config = dict(
    model='image classifier',
    image_size=40,
    targets=['object'],
    depths=[2, 2, 7, 2],
    widths=[128, 224, 384, 672],
    muon_scale='match_rms_adamw',
    momentum=0.95,
    decay_fraction=0.4,
    warmup_steps=820,
)
Rows from block 7, named by matrix and row number. Rows with one number belong to one channel. Each number is 200 + 30 x the weight over its row's rms, rounded and kept within 0 to 999. All counts start at 0. After the name is the row's rms in percent of the matrix's.
# convs1: 3x3 conv (model.blocks.7.convs.1.weight, 96x96x3x3), inputs 14-27, a 3x3 kernel for each
# convs2: expand pointwise conv (model.blocks.7.convs.2.weight, 384x96x1x1, transposed), outputs 128-255
convs1.66,098,255,233,241,207,189,175,174,156,143,196,191,200,181,178,173,195,222,207,214,219,211,190,193,145,120,151,138,179,216,197,190,193,195,228,206,190,197,216,216,194,218,193,213,215,208,190,216,201,198,202,156,165,195,191,178,195,185,161,183,195,178,171,149,131,164,165,128,169,148,164,199,168,202,203,188,177,204,188,267,254,239,157,182,171,191,194,157,234,183,202,187,155,189,191,209,215,170,162,178,255,261,237,239,235,208,238,210,213,195,213,210,183,175,187,194,211,219,227,227,185,232,285,225,250,274,208
convs2.66,104,206,191,209,233,162,166,158,254,227,219,135,181,262,168,137,202,219,208,197,170,227,167,224,188,150,205,201,248,199,182,255,276,185,174,204,196,211,220,226,183,206,140,177,201,232,210,171,255,268,191,215,199,174,170,220,207,211,172,217,264,268,228,196,187,182,252,191,224,192,199,235,199,195,207,236,201,162,181,237,191,234,204,211,204,185,187,209,209,200,218,243,185,211,171,173,230,200,168,185,186,163,166,255,194,182,174,183,215,214,180,135,204,204,196,220,207,216,171,151,191,208,250,159,207,205,191,221,205
convs1.67,097,242,222,270,214,178,249,222,213,240,163,181,146,188,209,204,221,249,226,152,188,185,137,194,196,154,224,201,183,176,164,207,206,216,245,224,201,213,201,185,229,203,183,218,206,152,156,179,197,159,197,220,163,165,199,205,171,178,198,131,185,267,179,201,232,233,249,238,165,213,231,210,234,174,201,183,203,194,199,221,220,208,165,190,184,176,179,166,186,196,185,193,162,174,177,196,178,145,152,166,220,192,217,218,202,242,230,209,228,221,173,216,239,154,200,229,198,190,198,213,240,188,167,193,156,134,190
convs2.67,100,197,239,189,227,195,160,156,230,236,190,185,238,225,198,245,220,167,218,177,209,251,155,188,205,174,147,187,180,207,203,187,160,164,191,181,206,202,218,201,216,270,210,179,207,229,220,172,199,186,229,214,240,251,181,195,172,233,157,160,208,211,186,173,219,150,194,181,187,202,200,222,193,211,216,206,245,229,203,182,234,161,208,198,249,199,225,138,178,200,208,186,169,207,195,166,195,141,244,296,246,191,162,173,186,210,188,197,241,226,132,209,232,210,144,205,226,195,154,191,185,207,209,283,217,256,219,184,230
convs1.68,098,218,184,196,185,197,190,153,143,169,164,155,124,159,145,120,216,215,191,159,187,144,167,204,183,168,197,171,221,183,223,200,206,220,214,181,171,281,260,259,201,225,202,213,229,213,185,144,174,203,181,197,171,161,199,161,213,170,181,192,228,197,195,253,196,217,230,217,231,221,226,222,176,171,154,153,190,175,207,223,228,217,232,221,227,198,201,265,177,232,260,211,184,179,182,171,170,139,179,135,194,215,235,193,233,243,201,218,187,193,226,181,190,214,157,183,184,139,117,202,174,187,204,212,215,211,206
convs2.68,100,202,220,227,243,176,177,161,173,281,252,226,188,190,187,200,212,248,242,211,191,224,209,182,192,187,154,188,227,167,206,191,224,173,184,180,206,174,212,184,213,179,177,221,222,220,194,220,165,199,229,145,182,221,209,188,195,201,181,206,268,215,194,227,180,193,173,155,215,186,149,226,218,181,150,277,235,215,237,196,194,159,184,181,163,192,243,193,197,165,228,198,179,231,225,154,220,268,212,232,190,179,202,195,156,193,217,141,163,256,250,190,199,192,162,172,210,268,175,231,195,182,175,188,188,247,246,237,193
convs1.69,104,230,214,189,216,178,177,184,206,174,187,173,131,245,199,181,241,271,223,220,170,209,185,220,255,206,170,186,198,226,173,201,207,176,196,178,141,182,162,204,196,201,190,179,208,180,204,147,192,186,233,227,240,205,179,210,193,175,220,211,231,187,219,197,226,192,199,157,183,162,186,150,170,156,118,150,206,195,158,205,182,155,171,191,210,221,219,189,175,206,168,287,318,253,167,232,175,201,232,177,206,206,158,171,202,217,198,204,184,246,216,225,203,193,215,215,170,183,247,192,209,235,231,250,156,151,147
convs2.69,104,206,238,196,215,249,169,152,199,196,240,223,177,183,218,184,188,186,206,201,225,234,203,188,159,176,204,184,208,177,151,199,150,193,264,196,141,206,195,217,167,171,176,198,237,151,183,218,204,223,201,215,176,190,203,152,162,177,195,170,173,200,209,166,223,193,146,163,208,228,182,212,155,174,190,203,191,222,203,234,192,163,191,221,155,169,173,183,182,199,197,197,175,215,179,256,185,235,182,226,146,181,175,139,183,196,191,212,239,147,266,183,158,283,193,189,145,194,211,200,235,241,249,219,149,202,215,266,227
convs1.70,101,259,177,170,257,189,185,276,165,138,177,195,196,209,198,185,215,183,184,193,207,188,245,220,111,206,205,169,238,219,170,236,218,174,200,208,207,231,205,170,204,180,187,207,186,261,181,200,214,209,222,152,225,203,196,172,210,221,186,174,214,158,146,183,145,182,263,130,208,276,180,205,212,200,165,189,224,204,201,262,194,215,236,197,180,198,164,147,189,213,213,204,199,216,203,166,174,282,206,146,194,207,163,178,213,197,196,184,236,165,196,190,196,212,203,176,188,206,181,205,202,186,222,223,188,177,173
convs2.70,102,211,136,236,206,214,165,214,162,195,193,211,236,164,257,170,202,232,215,193,204,133,158,175,165,210,212,200,223,211,244,235,161,221,162,189,194,207,185,197,179,222,198,229,142,185,185,147,249,205,244,226,199,221,191,187,221,210,173,171,209,161,165,209,166,165,257,214,206,190,200,172,174,238,205,184,157,147,220,211,188,126,190,177,205,249,147,187,166,187,141,223,207,212,202,203,192,203,208,226,194,208,264,152,173,166,216,160,219,228,175,151,152,175,146,207,285,176,169,204,228,206,183,239,222,177,195,233,177
convs1.71,101,176,161,163,181,200,153,165,149,151,218,248,234,213,229,224,168,152,157,175,189,200,170,204,236,165,186,235,223,207,215,227,195,188,207,204,215,217,216,215,174,195,232,155,172,202,193,214,265,188,179,234,193,223,240,258,224,164,243,206,172,213,204,224,222,224,181,222,222,160,177,204,159,234,217,191,241,181,115,221,155,133,206,193,223,216,213,237,239,210,217,215,174,203,195,177,249,162,214,198,140,183,235,211,182,223,215,217,224,265,168,151,268,152,139,257,172,153,211,208,159,193,185,181,195,173,236
convs2.71,100,181,209,176,269,222,209,180,193,177,181,214,221,174,170,243,175,200,176,164,211,199,242,174,254,229,202,215,165,192,212,220,202,175,201,164,201,186,191,227,202,219,225,176,182,199,159,236,188,175,185,147,304,237,192,216,228,141,178,196,152,183,242,232,202,175,217,184,229,220,215,159,190,201,184,162,219,243,202,188,178,245,192,221,259,187,182,110,211,161,172,192,245,165,175,181,231,192,181,198,222,200,209,203,175,180,219,173,240,164,209,227,173,180,196,176,225,244,171,198,204,189,175,174,214,197,124,190,201
convs1.72,099,246,218,269,170,116,210,156,146,199,180,209,226,184,181,209,89,123,156,179,229,245,159,225,234,168,215,192,225,228,234,221,220,252,214,234,242,212,244,226,219,224,186,172,238,175,142,148,171,199,213,235,206,203,239,167,150,133,186,141,130,241,191,195,250,226,205,198,172,170,146,160,157,222,210,200,184,179,211,194,223,250,204,201,211,172,147,155,199,169,252,215,205,186,228,208,188,184,196,211,179,204,168,210,203,190,265,249,224,231,234,207,209,232,236,180,219,255,180,191,155,195,207,181,188,222,187
convs2.72,101,254,242,242,198,251,231,179,200,217,252,172,172,215,202,187,197,209,218,207,170,207,211,266,252,257,173,216,198,205,253,196,203,218,204,166,172,165,257,162,183,217,216,200,148,184,201,212,221,163,168,201,187,177,243,148,259,223,206,233,214,171,204,191,236,158,217,183,155,199,191,202,232,231,236,185,136,173,154,208,238,200,249,184,201,170,201,131,185,227,180,232,156,193,236,186,214,174,176,162,157,162,172,264,230,200,207,178,210,219,235,164,221,177,206,187,188,180,186,211,259,146,194,209,254,241,188,182,144
convs1.73,100,223,231,227,216,239,236,247,283,223,162,175,168,165,136,126,165,179,137,243,246,274,201,186,225,242,230,250,235,248,255,211,197,223,183,198,161,233,228,189,178,174,202,228,232,238,185,173,173,158,174,163,252,224,191,195,232,156,187,190,180,200,206,200,198,207,233,175,187,223,209,217,215,171,180,158,153,152,143,204,213,215,217,190,189,161,153,200,183,190,231,149,178,166,177,205,189,232,240,204,252,224,231,157,193,226,202,193,181,203,198,165,237,192,209,235,207,190,172,147,134,223,188,189,197,188,200
convs2.73,098,184,175,164,244,210,175,188,210,175,251,251,218,164,228,182,231,176,241,141,204,129,196,196,216,195,199,211,194,230,182,228,213,194,185,222,188,247,182,219,218,249,146,172,187,220,159,196,200,258,234,184,218,188,199,264,219,194,174,210,180,240,189,214,201,200,236,173,176,156,195,145,221,153,166,240,154,187,221,171,193,207,245,149,192,214,159,191,212,128,229,195,189,236,153,198,220,207,151,207,191,209,190,219,193,219,205,264,204,234,207,207,206,206,187,229,192,170,192,144,219,204,225,206,129,227,132,211,262
convs1.74,095,192,252,210,159,235,226,211,225,250,194,194,203,196,203,227,232,233,225,161,179,194,187,194,212,240,186,206,180,165,169,201,184,197,229,218,228,193,219,179,202,168,169,234,211,249,203,184,184,170,178,141,219,202,188,182,228,157,196,245,198,99,171,138,227,151,176,246,177,181,281,248,242,147,170,164,199,180,186,194,176,177,215,189,239,207,183,215,212,206,204,183,201,164,169,240,163,196,184,159,222,232,213,178,216,203,212,197,203,197,181,222,179,155,189,168,117,180,211,214,190,216,209,223,169,176,183
convs2.74,099,181,166,259,231,195,209,193,242,277,231,206,251,245,167,247,184,222,202,273,167,217,251,191,228,196,205,173,220,167,221,219,216,209,175,191,220,214,207,225,153,179,223,222,183,186,144,156,168,235,237,236,211,188,163,170,178,185,144,177,194,205,147,185,198,222,217,237,217,138,195,213,202,219,207,158,219,162,241,145,194,162,217,151,214,208,236,202,193,213,182,220,166,159,182,174,185,220,165,169,197,203,212,245,198,188,174,200,150,228,226,189,167,223,231,176,187,189,213,186,210,239,216,122,204,183,210,208,213
convs1.75,099,206,228,222,227,225,203,220,220,232,181,220,182,208,199,178,237,216,240,203,210,242,219,204,212,237,203,257,191,184,217,197,218,214,247,259,246,206,183,183,207,190,211,225,208,245,245,255,246,195,217,214,141,212,217,195,214,211,208,228,208,217,232,227,157,177,203,239,231,229,235,255,239,179,175,173,217,178,203,244,253,283,204,186,174,238,234,218,248,232,236,199,194,206,205,187,175,206,229,224,250,244,261,211,198,235,220,159,197,217,211,206,191,198,204,159,169,149,221,205,216,217,196,203,197,206,215
convs2.75,101,238,152,182,210,238,236,166,197,133,144,167,221,260,210,164,196,217,191,180,206,195,148,225,188,210,152,212,183,153,200,175,217,249,174,233,204,225,209,243,209,178,212,193,164,193,181,246,164,189,157,279,183,221,157,230,193,166,168,197,161,205,197,182,162,176,170,182,272,184,161,207,214,217,157,188,228,161,159,199,238,254,216,229,238,184,176,215,213,149,196,235,238,191,187,153,196,228,221,154,197,229,229,209,184,203,197,151,176,178,229,197,244,205,232,247,154,177,181,246,198,200,216,208,215,209,211,180,159
convs1.76,101,199,235,204,152,193,117,171,201,129,215,192,209,196,190,188,172,192,173,213,254,198,204,227,198,180,219,228,227,237,211,241,244,217,199,190,198,226,181,187,224,223,220,180,198,211,266,212,210,232,178,214,198,173,202,193,167,166,213,179,153,226,215,158,223,238,229,174,189,221,204,168,185,177,176,213,245,208,203,202,164,160,215,219,189,196,208,202,175,168,204,200,199,176,247,225,217,187,174,210,151,158,188,225,197,234,199,191,224,203,188,226,173,156,162,182,170,140,164,163,167,138,155,173,232,195,186
convs2.76,096,168,219,175,177,225,252,194,212,149,223,223,197,199,178,217,223,178,122,225,224,181,250,164,207,172,208,232,260,201,219,196,239,233,187,205,216,152,220,194,204,186,187,223,227,180,186,219,191,190,241,201,238,216,240,213,203,191,189,209,215,194,219,180,162,260,198,164,151,122,243,215,210,169,192,211,233,195,221,201,249,230,238,219,280,222,232,205,161,198,241,242,211,201,224,198,176,216,187,202,169,213,208,228,184,169,245,248,146,197,184,138,220,250,252,185,193,274,200,234,223,223,180,202,165,179,191,183,190
convs1.77,097,230,180,202,220,166,149,239,185,134,230,238,199,181,184,179,191,227,257,251,231,237,219,183,199,144,139,183,222,211,238,170,136,240,292,220,330,242,209,246,224,189,228,213,175,211,172,189,177,179,210,220,213,239,241,227,231,209,215,208,170,189,201,191,197,212,188,169,196,167,163,167,170,211,160,157,206,161,206,258,196,212,206,189,200,215,198,219,214,208,195,146,153,164,226,184,225,237,173,202,171,148,142,205,196,237,252,213,259,230,237,191,234,198,221,249,207,188,240,251,201,208,231,218,221,175,204
convs2.77,099,196,184,201,175,273,223,174,229,188,165,178,160,231,239,161,226,199,129,133,130,227,220,262,221,226,188,220,208,182,232,221,197,208,188,208,184,166,218,191,177,164,157,197,190,220,224,219,239,233,178,201,223,179,170,194,200,195,205,176,166,212,176,168,194,191,192,175,146,200,229,245,250,214,124,200,206,157,237,176,203,183,205,210,162,201,158,211,206,243,163,190,149,185,219,168,205,194,190,184,172,185,217,258,167,201,193,170,245,172,249,151,207,174,179,153,223,171,153,197,202,210,192,213,205,149,157,183,210
convs1.78,099,228,210,234,157,197,231,142,195,241,226,264,234,196,219,227,201,276,283,169,202,224,174,191,190,159,154,183,219,218,227,194,185,190,215,232,215,189,219,216,195,200,204,192,213,200,160,179,175,227,241,225,238,228,211,236,207,198,219,195,197,175,189,152,213,201,243,234,201,187,240,156,168,199,175,119,196,189,153,191,193,193,196,226,255,200,209,208,201,177,146,206,186,196,154,163,196,200,211,218,171,177,162,189,208,184,203,207,177,247,188,228,278,235,254,223,197,215,185,182,245,178,187,273,162,189,221
convs2.78,098,196,221,203,159,215,170,294,201,117,247,241,202,202,217,169,175,205,189,221,214,220,195,161,215,220,242,234,203,177,257,198,192,179,217,201,135,171,228,198,159,232,192,169,192,220,163,204,165,216,242,256,197,159,213,212,205,193,170,210,207,197,221,201,193,204,162,166,207,186,212,203,209,309,154,178,197,237,202,226,208,213,194,213,157,185,182,210,213,243,205,242,207,203,209,211,241,206,176,204,213,177,224,166,132,233,247,172,217,190,210,199,204,177,143,241,141,181,172,208,216,173,220,209,186,187,230,204,233