A small image classifier, trained from scratch.
Training: muon at rate 0.0017, 8200 steps, batches of 256, held-out accuracy 34%.
Rows from block 4, named by matrix and row number. Each number is 128 + 32 x the weight over its row's rms, rounded and kept within 0 to 255. All counts start at 0. Numbers have three digits each. After the name is the row's rms in percent of the matrix's.
# convs0: reduce pointwise conv (model.blocks.4.convs.0.weight, 96x224x1x1), inputs 0-223
convs0.0 106:134098115178100158140183171119102178124110139161140184140102171125168157165157087115163137188147159110192133159121122142142120179121113129147091142134117076053167151147129114121128078135068111117115092137163121177134134087147065101201101138136082142160204121151100088117122172096113128136111124128202150120152128122221134123145082160110104095132099145128165098081137123178115074136118080162164070113172105114126166133088163090112101211137135119188104126170139059184182096089097088112107129144132077054128138087193157135135115132174124063115145135127098087132159126099143126120129108153080114129104105136075110146129115158104132118155175084090085116109105172132122068093122
convs0.1 098:158086095184061060105142166132086152121072176097094115153090139133077139139171140175131119097145102059091137152194128113100090101182170129105139128114112121123145108119193063087149158200148109084128119145093114112071061075105085098114122162123120061085118112126085164116158132121099126110185137083151168061182100136107108128172140136154137096148075157062154201132151088121196144142135062121129105116136170123098134123124140082173097132121165174129160093166153101120091083100116168127131120112152105069091125126100062112182121145125178159098147172147120134123081107140143143196177122096103154102111118088080164109109117144083116150118133152142135115176135093129107115115136
convs0.2 100:176112136159111131129116181115076089148162064143157159135120140081115146115106139109153139127109175128110111127179128178140113059103110071137135143100149113137144144219191104083120145133080180149119161099140141095187106064144122101079172121157096116143120156098136089126149152089073142148152107152135139131151102109131076124127114088129122209188138090101092141127069148152099109131147063122117162119153159066107129104151157081180137172129114129128131150118096196111121083163113120109108152139137178123110142116153143117137151172184110146220126135093113120047150112109159100062105078099109157134130122063087136143121155098082125111141092056103201072141172146107108056107087
convs0.3 100:154164073152133116117136142117164127106130112162127037152102172115140125101164099179119093173101173124147142086148140159147130105146201139131096110132192105116101135072094136161169079117152089117119098090174107113144102112125087131097140077131209094089148114127134083100139146136098094111142114124083127129078170119091109150110152125103119086128141071183158140091160128134122084182153142130119162068216079063145081146114159098158104166139146158228179187124149128163134134186159100108169144060150131062107136075103125120088078190092093144133131168138125122092136128140159108113128138123118114199177140134137132095098163074188136133104079116187145161109129144174146116109139
convs0.4 095:149155090161163118116142255091136114110116119092097127166161114157105141167175159112149147132131103076062105141182126127075089123129094085127096131108097095100077149195143118146141120141159115135104108221139161146114071149140147103145100123126194157064167174165114116148113182128127187110140103152095154092094138042096122133113136068225096119072144138152133077104122089153155125111140138092147137125135082142120105143067087083134097142097130153113117125159119132122167116130134072099117083127129075159125134128120114121156105128142095137149083126105201103163108137145181165159112085116163084170083101139077200144083127189098117172121110135105135131103133118187146114134170
convs0.5 103:094119113096117205091170151187134100146136121134107140114090160048136138158118127096133100119111151124088160171139178170135112115207107093096108182112051141069110134127192084096191184108075128167148139131117132120098103153082136116137115122111118115120090142097109086177084107134101102187125132081124137140145084089124069116184156127155173115107126155119140120090115089112076091090114141124173102123136111124164112138113132151169165171099142100156134139111126195144087159120105096137076085167104129164067079170085116143096141095145081106114115158134158159072149126096133151094180118143073149130109147100101141120144137083099120090100074145128118050193134092229072170107138
convs0.6 097:119118156084087104120185103087120142091116102160150180135144141140100099066081128156135082155084090140121089088109082161131153174130129129198177130168109182160154123163075166059112134116148053133147114108108124085078165085102081053184056160140118133082162156098083166114112097091125077097098158143133164108100119140175135116091154092123068130098115159130088067108163144091114139109096135104138101085133160115183128136086157112120137068148166137103087068135183201139119175155121116121109100138139139065133104102148141118153163148131132140165107115132110100155139158152103123158089063110169080190110105104108102117146152114153078075168117060115099160093103142097118088124156
convs0.7 095:079120087140116183142160160090176087158127123137156178130107110127175082097140152153101136063121127129101179182142108133145116124122097136111217125190098132122120087105116089057126140106174113144090137121085204137136124123138139123091097141122139130100134116093107151132104093100172163184102101130084135181105175155120109111161114098111168064191137126096139138142109131140156159103134136110050091087146133163105153081107200180167117107099098123066137199124112108150097133074151101169134105143082092128157152137116141135084130155133128155051118057078131152102109100110133175092152134176126150171065103052080140114085094121057117105163109186190120127129084145149125151147122
convs0.8 101:148095193126126109122143124122120163119140129121146132112046187145076152127119177060109107162106170124118111087173098102185078190129139177155137110162091162151128108118115140133114100093105118169076094075159176178123144120109071115137140155083137059165124141108061156133140104154088096153130143135121129191120127076052153137177061093115155166183117132124135164100136169110132105168143096141128120124099126121108102176067116090123104127134097151130117141103177145129132103166103181124141118104229138158127089089137143141116134160123081110121110068134175100155121112212068077096133129136154159070152124177118080120120071122111166141127182057071142081091170101120125133125137
convs0.9 094:070129083161138081162137114080143089128094197181179097069155143127120090089176145114097154109148097129057122133118154169078171112067099098089138114147123139132117127104092141092142135115095111092113133149162161122206186074111106124086074188104105145127115090115160111109129064107132138161090084126136102106071154125102139109147158115124110146169132082101170111157106148127145078132145168131140087146124124114114157159135106130141128152135167167102125163092155095098161115122168132175085138084167125187066125114072054131160163088122096021182157101079097086152128140139159092121161118163146135087137107131157156097131129151047104090125093194140074119135082105088139156110084
convs0.10 100:131167103098119152116120164053112093107170115095111090174166080066128077122182154123124120111125116080099144178117136142119057154165082147136115099078132161109143168078108108148109098112094132090136123094130125162108156124105146149070125098131101187109125177105065087157158093154169091108155125114123109119170112134100154144161100055202148076070124140172176152085155148150106103117143126133133109158121114061154091143173101133134147131043099142095150122112118147121111129176153126141146205138131096212207132079128144180102132142147096150151107146161094076168151127055106109157122138115162121151069153104174113094154128138119105161047146119047135125106168130131127093171137
convs0.11 109:169083112139115127136126081140167131133111045091084172141106105089099074096108115133134166131072073145130118119123150185160179099072088121086147079115133157114233121125164134145192116133140148057109140092129124179138153089090100122132091166109139130117110124127102089111051075097135176088146085109188122147116104132119136121088128127119153131145124096110087078176132118096185080157105123143162110132165123119087141087134143047122177192130152155142178097166180081099133088095126076120122124147175146157129069138133135107129129162129158084091108115126119146108125050096114116146138188138106073139125112082125101075063105132129111068120122099089147111099151117085097168077182
convs0.12 103:137098081144110079153130158177073107136137095134105176118107104112112150148136136094103135192109106180124131106152152159089206090185126131132113104113166157105092160145116079028102161173130132162087214102185091133121116170108166194081125092106118108103167102114077169115102090113127113067175101183179127145120110102105134109135155154120140132119096088086114088144142121063158126101110085137095143076134132116100191066128101170117133106107159094163155104080146111096145115117142126120137093128082175068126167109136144129149119114091128173179144132086111149172093133162087162173106102139131086117106119183077166126157066190109170101092081161162116116156107076165144124165161
convs0.13 105:118118092115124149133127134112153124120144107199173133104026164151122121140170101141153121147112124125099170097064100093136064113097121130118131134127120176081194123116122104110105164091102145077161148167115204128125151144135136090056147155140098139117061148164107068150106140154162174093136154140140127091155112146153107160148194119157115064123116089161138124123112153096093111162076175081132149087207108153118144201103150135112147106114111082100158108116062119183166114159172118079105149158093132131153135120175148142135134081083126147150077108062072113144085107107131126096102120113167163126175137125119110093083135123101128091092118241073095125125117142172096196170100
convs0.14 104:145078163185129108071117098087158135100130126134169114130170132128116136171086126104136112147083110137133112162097103161094155140113158088119112141126143140107101183132159047150087069163123138147175159086187163078139127098156135106055066094107163095125123115078120078106114151091205174140163085153140161133138161130109081140130158168131127166102136158082111074120131055150110134116082104156224151140167140101121124116104080101149153077209155144103105132102093154101132113132146150165076131155123162149085102138109104162155128199103157112094107131130099134025141085191186125159140087132144111180178129128154137083132119161104091111109173114096169167141130121125100155105182
convs0.15 099:114130096128125125107157127100048143146177111126118137183188104169154119146118121105115168104142116149142088081141126148069099166159161164175117161137082121139146136156106170137131063177139159120176172142123106136054155085141141135121180136145089061092125136152149114121092140117089140131124081133115125149140100130136124124114146143158206130145021128130058140169152123108154168139096187176118103151121144136121123104082093098155102088095117111073116122109121103101105138125121089080191127140099253162115157154097139130114064115095099157119193080062187145139148065096150088106160103173103111143144079144153107158119059098093129150142061135145135120103080107112097139101143
convs0.16 097:147127201104123129161119149106121108110151153135118115159213127117150152143091093191157108142145091111187135145160179107141159129190159144161127157093125124119096148140097127183122130122079136203151088156123099125141081142087152116178119170118128116104183156109087124154114198164169126114079073120150102180182087116139146116070103097153103062125164159166128123126116104154092109078138115133111103088120117144107044184191131107111118133223084113129109155143127101185174106096150093116147139166079151095128180117097117150098127135086116095104085118118121134139055115174112099135097143092193099194089078127071147135177206140107160088144148104137141162110093105163126164129122
convs0.17 102:172161058111174123136138110156151096120101053153111086074092133131140150158131189082080139138139132150127158176120144095099111104099135149148123097124140036153130109112123100132147134137096104074109109181143205132121142108101151172082148080170173105141133116116157096169101126136112151113188118148102129112110122124087138082050157133161112169076099097134155125119141114163133102117154082120078160146151118083156177102182086118107058124142207131162115109108124074111104111102120107123082082123078134153114131149052156133149125054097102135164177140126163092166162096126046125141167110117152130140102102059135111185097159125078205116106098172093189118123090125100162157117144
convs0.18 108:160072187120127101113084120167141123150094225103113112126116161140101104099126121116121140202143090117117103153206158158127137131134133140088091071156117216128168147080086117118160105155133169141112093095107145122124089062122083172135117137121126071133165081084117119108084118129129094128150160047164164118179088103054150075152177129129199109169118174114155173137082071134132143118159139137154086166125110107115074108096166139095161097158152118104119136097074119220131122081079110086090134147117136167110133157168061157127178180094118146124119090157116138102090156130097130133128106169130131100117149112153126130125094172086114142099146109132118182162171102185144119177086
convs0.19 102:127119087086120171121089148117155133128076153112085130125093107144161158093107125156056093114123144107119114120190159171162186132118167110129120075121129160114150169120132165155162123162127108110152138190101104137178078120119147148143136111134125137113097101102100118066143152130109107128202188047087093158106178094159127087123147109150158077196147178191135156154166098127116144073125104114145167108149103126153090090093140164194119147181140138089147119121102111061117172119104166160129150075081160237102107132120162063148067175121129110157187171160149145161138118109095119154112155112078129121145162147179149130156078155168137140179197129110131144152182177106144178140107
convs0.20 100:164105116138102113177158129146129122096132170131150127103087132097103142160101140125123112152081152119166127124132196096173091079093151100131094144092133115097203103124138123116143164111222123102096095128089172201097147111143139094124139105155155138083165157143161190157128159074124138093095153042103137119175134179070132143132120075109083109073174115096106109109145123121130140118133133078105131095155103132174107102140091182110159107146219064184147101097158126167120170100128120098143139109051126138167143158080169131127102099175117088103104153124160135147063165155114102153183120166118089153122091119097175189121080143153157133105055123127079086099140111176102112206143
convs0.21 100:124075107105095148142155100131096155101145149128131129106108154100078109158185195116104155094168120173111085074090122110127120133067104067151153132083085140134087122133148157092105148159090132118109084170164115109151145101158175096151120089100144061081079135108105112131109168132094136122130066129168141190098128114179122120181136151158098118131102168124076174131095120089135121084092106100104127085074083138128088133101059134099109158066129132108137122130065106109136074158135114123086121155137116091123159146138108100166190102185091128040122057081063156154126121098145150139158136092085169138088130080166134093190084110127091092097061198190140148103135149086121159129122
convs0.22 102:175175142162156067102122159106158144089136129184115156135208178126105191171156107064168131131122123163117147139114145138087106098104104084162126120133135165141103087118200135154154145108128095145146106192158149135211159096176083082088081164135137101168116110108151164131072146117181145100105107160151138151137116145114114106140125115102082131144081088126091072163122084140181190138141119118219119142166114084143149110165136152130127068076118156131189115108222146089174126171140117105097139133116155112093109090143127140135096088144137131150080155050184130180072107099152087149143111162130166184132104142181100145104189143187115136133134069129130133092107135151124109158125
convs0.23 099:114130121170101142109091095136120144108153107145122108132099135094150197136182061144063101117153102102118135101127145097164074116113099090103106096151126139118110093084141153115129086126120099121094112140133152177178150153120099120158118070147168114129112122173112137084098122132187111167123119073160100166131118172171098163173122127180119079111181131148122071165127106112099166138105131120157122094093091093119135113054046115118122151089139172144140136096080117176158118091171066116157158169110068054189159128176156105143110199136076094113134121139121124185136089071133126209147091141097115168137136114140098097105112120137097173156123226107142067176148108077161192096093
convs0.24 103:096140091092132145121142131147157155159107153141129090109127149110099090123108113130198131163127121079055110081100146136125162130113157167191159133164097154054180110069148105133116149146104169103093171102099170111167157071104149120140122148151144097146136121133099162096142096056184143095105114107159113096126090171127162123134089128178157138118108167123137106172103095083168075101143185163098193104149162130130123130164105050149120064119131155076105142136068094155082151135106079144178161109093067194106105194148189105150174116129121112067122071167110152132113157150085095070147158131103125090153159178155148119151104088087162067076112124138105135094167136082121097129082
convs0.25 098:115081163076171086132088093167094112096172079164164145148081130068136094086131119092179163114179133080141117188134137141136127052092101101163085087124128141087126114142143164102144129117158078182155098066085125175142147129142168125188165160085154109089091166100109103125188133132093096114171120098129137110165076109102139092143110108113100123118120150109133117117148122094160100104122145133088141075133108097102109174089147162137085134140121108172141085067169135107106122086100105095112065161080135101152098070118162126136133108126060072100106141108127029093158152128157167158111146126123149114160105186150147134163160113153118114141197068125105133099094051093108057082162
convs0.26 096:142177129093141128086147110143113100102152102116105138159134184104144119153165122166091130087117120156094114093114103113130078192150147194129113097095197126080063108080165132130169160093182162139109146150166089144117171181184154159117108073136169050122116185139157112123120134147088191116146136118075167132113124125112096098150122101116043071139122160031137108130171162103099143066123082080161144078120107127077105171151123135135136086073112161185142127156111121122160145093143089135137132130144097025131159113147100137085089156114062156100143150124112095130117123130106151150126163115186143118093131106120126128150053086118134111069212141127132141145127165146117154160182
convs0.27 097:123150149161047152167052097112119098079099134092083138173172149136105151099153134124088117126116147152167120093176109114145115156152149136110100159109101099111196109082115171182082154092127139106124127106158099154119131120130127089135096138135129070119117142189078154170129102109090060136113115143104095123152149131129120162064152099098119171106103100190105161102069145052142078162156156159177178153089062130138096172191150095103089181100090133160105168116079106139148137101147208087121083121130114066151158073118156106092181122123120133111116101101088134189088135112108098116085081125116107140148110132174133143092133147173127040051135118116126133138154109107148067135095
convs0.28 098:141190120115117108147123171186088146137139184124084138066143117098083143154182161058049136106155105118132131160132160122097078144098122147094185116161162114091103184108079129127101117167169128086092116060152155155150115108103133130118164094115158114105166125104084156127086115128141128112093175080141148152048168165125163125111178167123085083139119141154055108094116070109113134095151098112102158076124091121170110158120092121109093147094116124104129113165133134129124136126089097129140138189134082056135158080100157092050114173070058094163121149104124125173145141106120186153103120092100098074122157148115122116134065063139187164085153155145071187124122139173129132105130
convs0.29 098:136146146162112150139111187177113173100174116135149131130133165115117111063150185133134167152123119136086115155091179151112128158090157169173121129165100108153116094116060138118139152140096123097124150183106074082124144129154097108110122111155155131087136195158109128098065128171167145090092096122124093048093086080142083125134170073129109112119134160112078134129170086164117145101144148105089080137195153078126182132079086173073160102114181139122169090094092079149119167052063089085135101122121125104096110110098064117094108152144087119095163131175124102130114156104134141169107166126095111127120138135113150202175114134110065120092127075208097088099103122103140110055121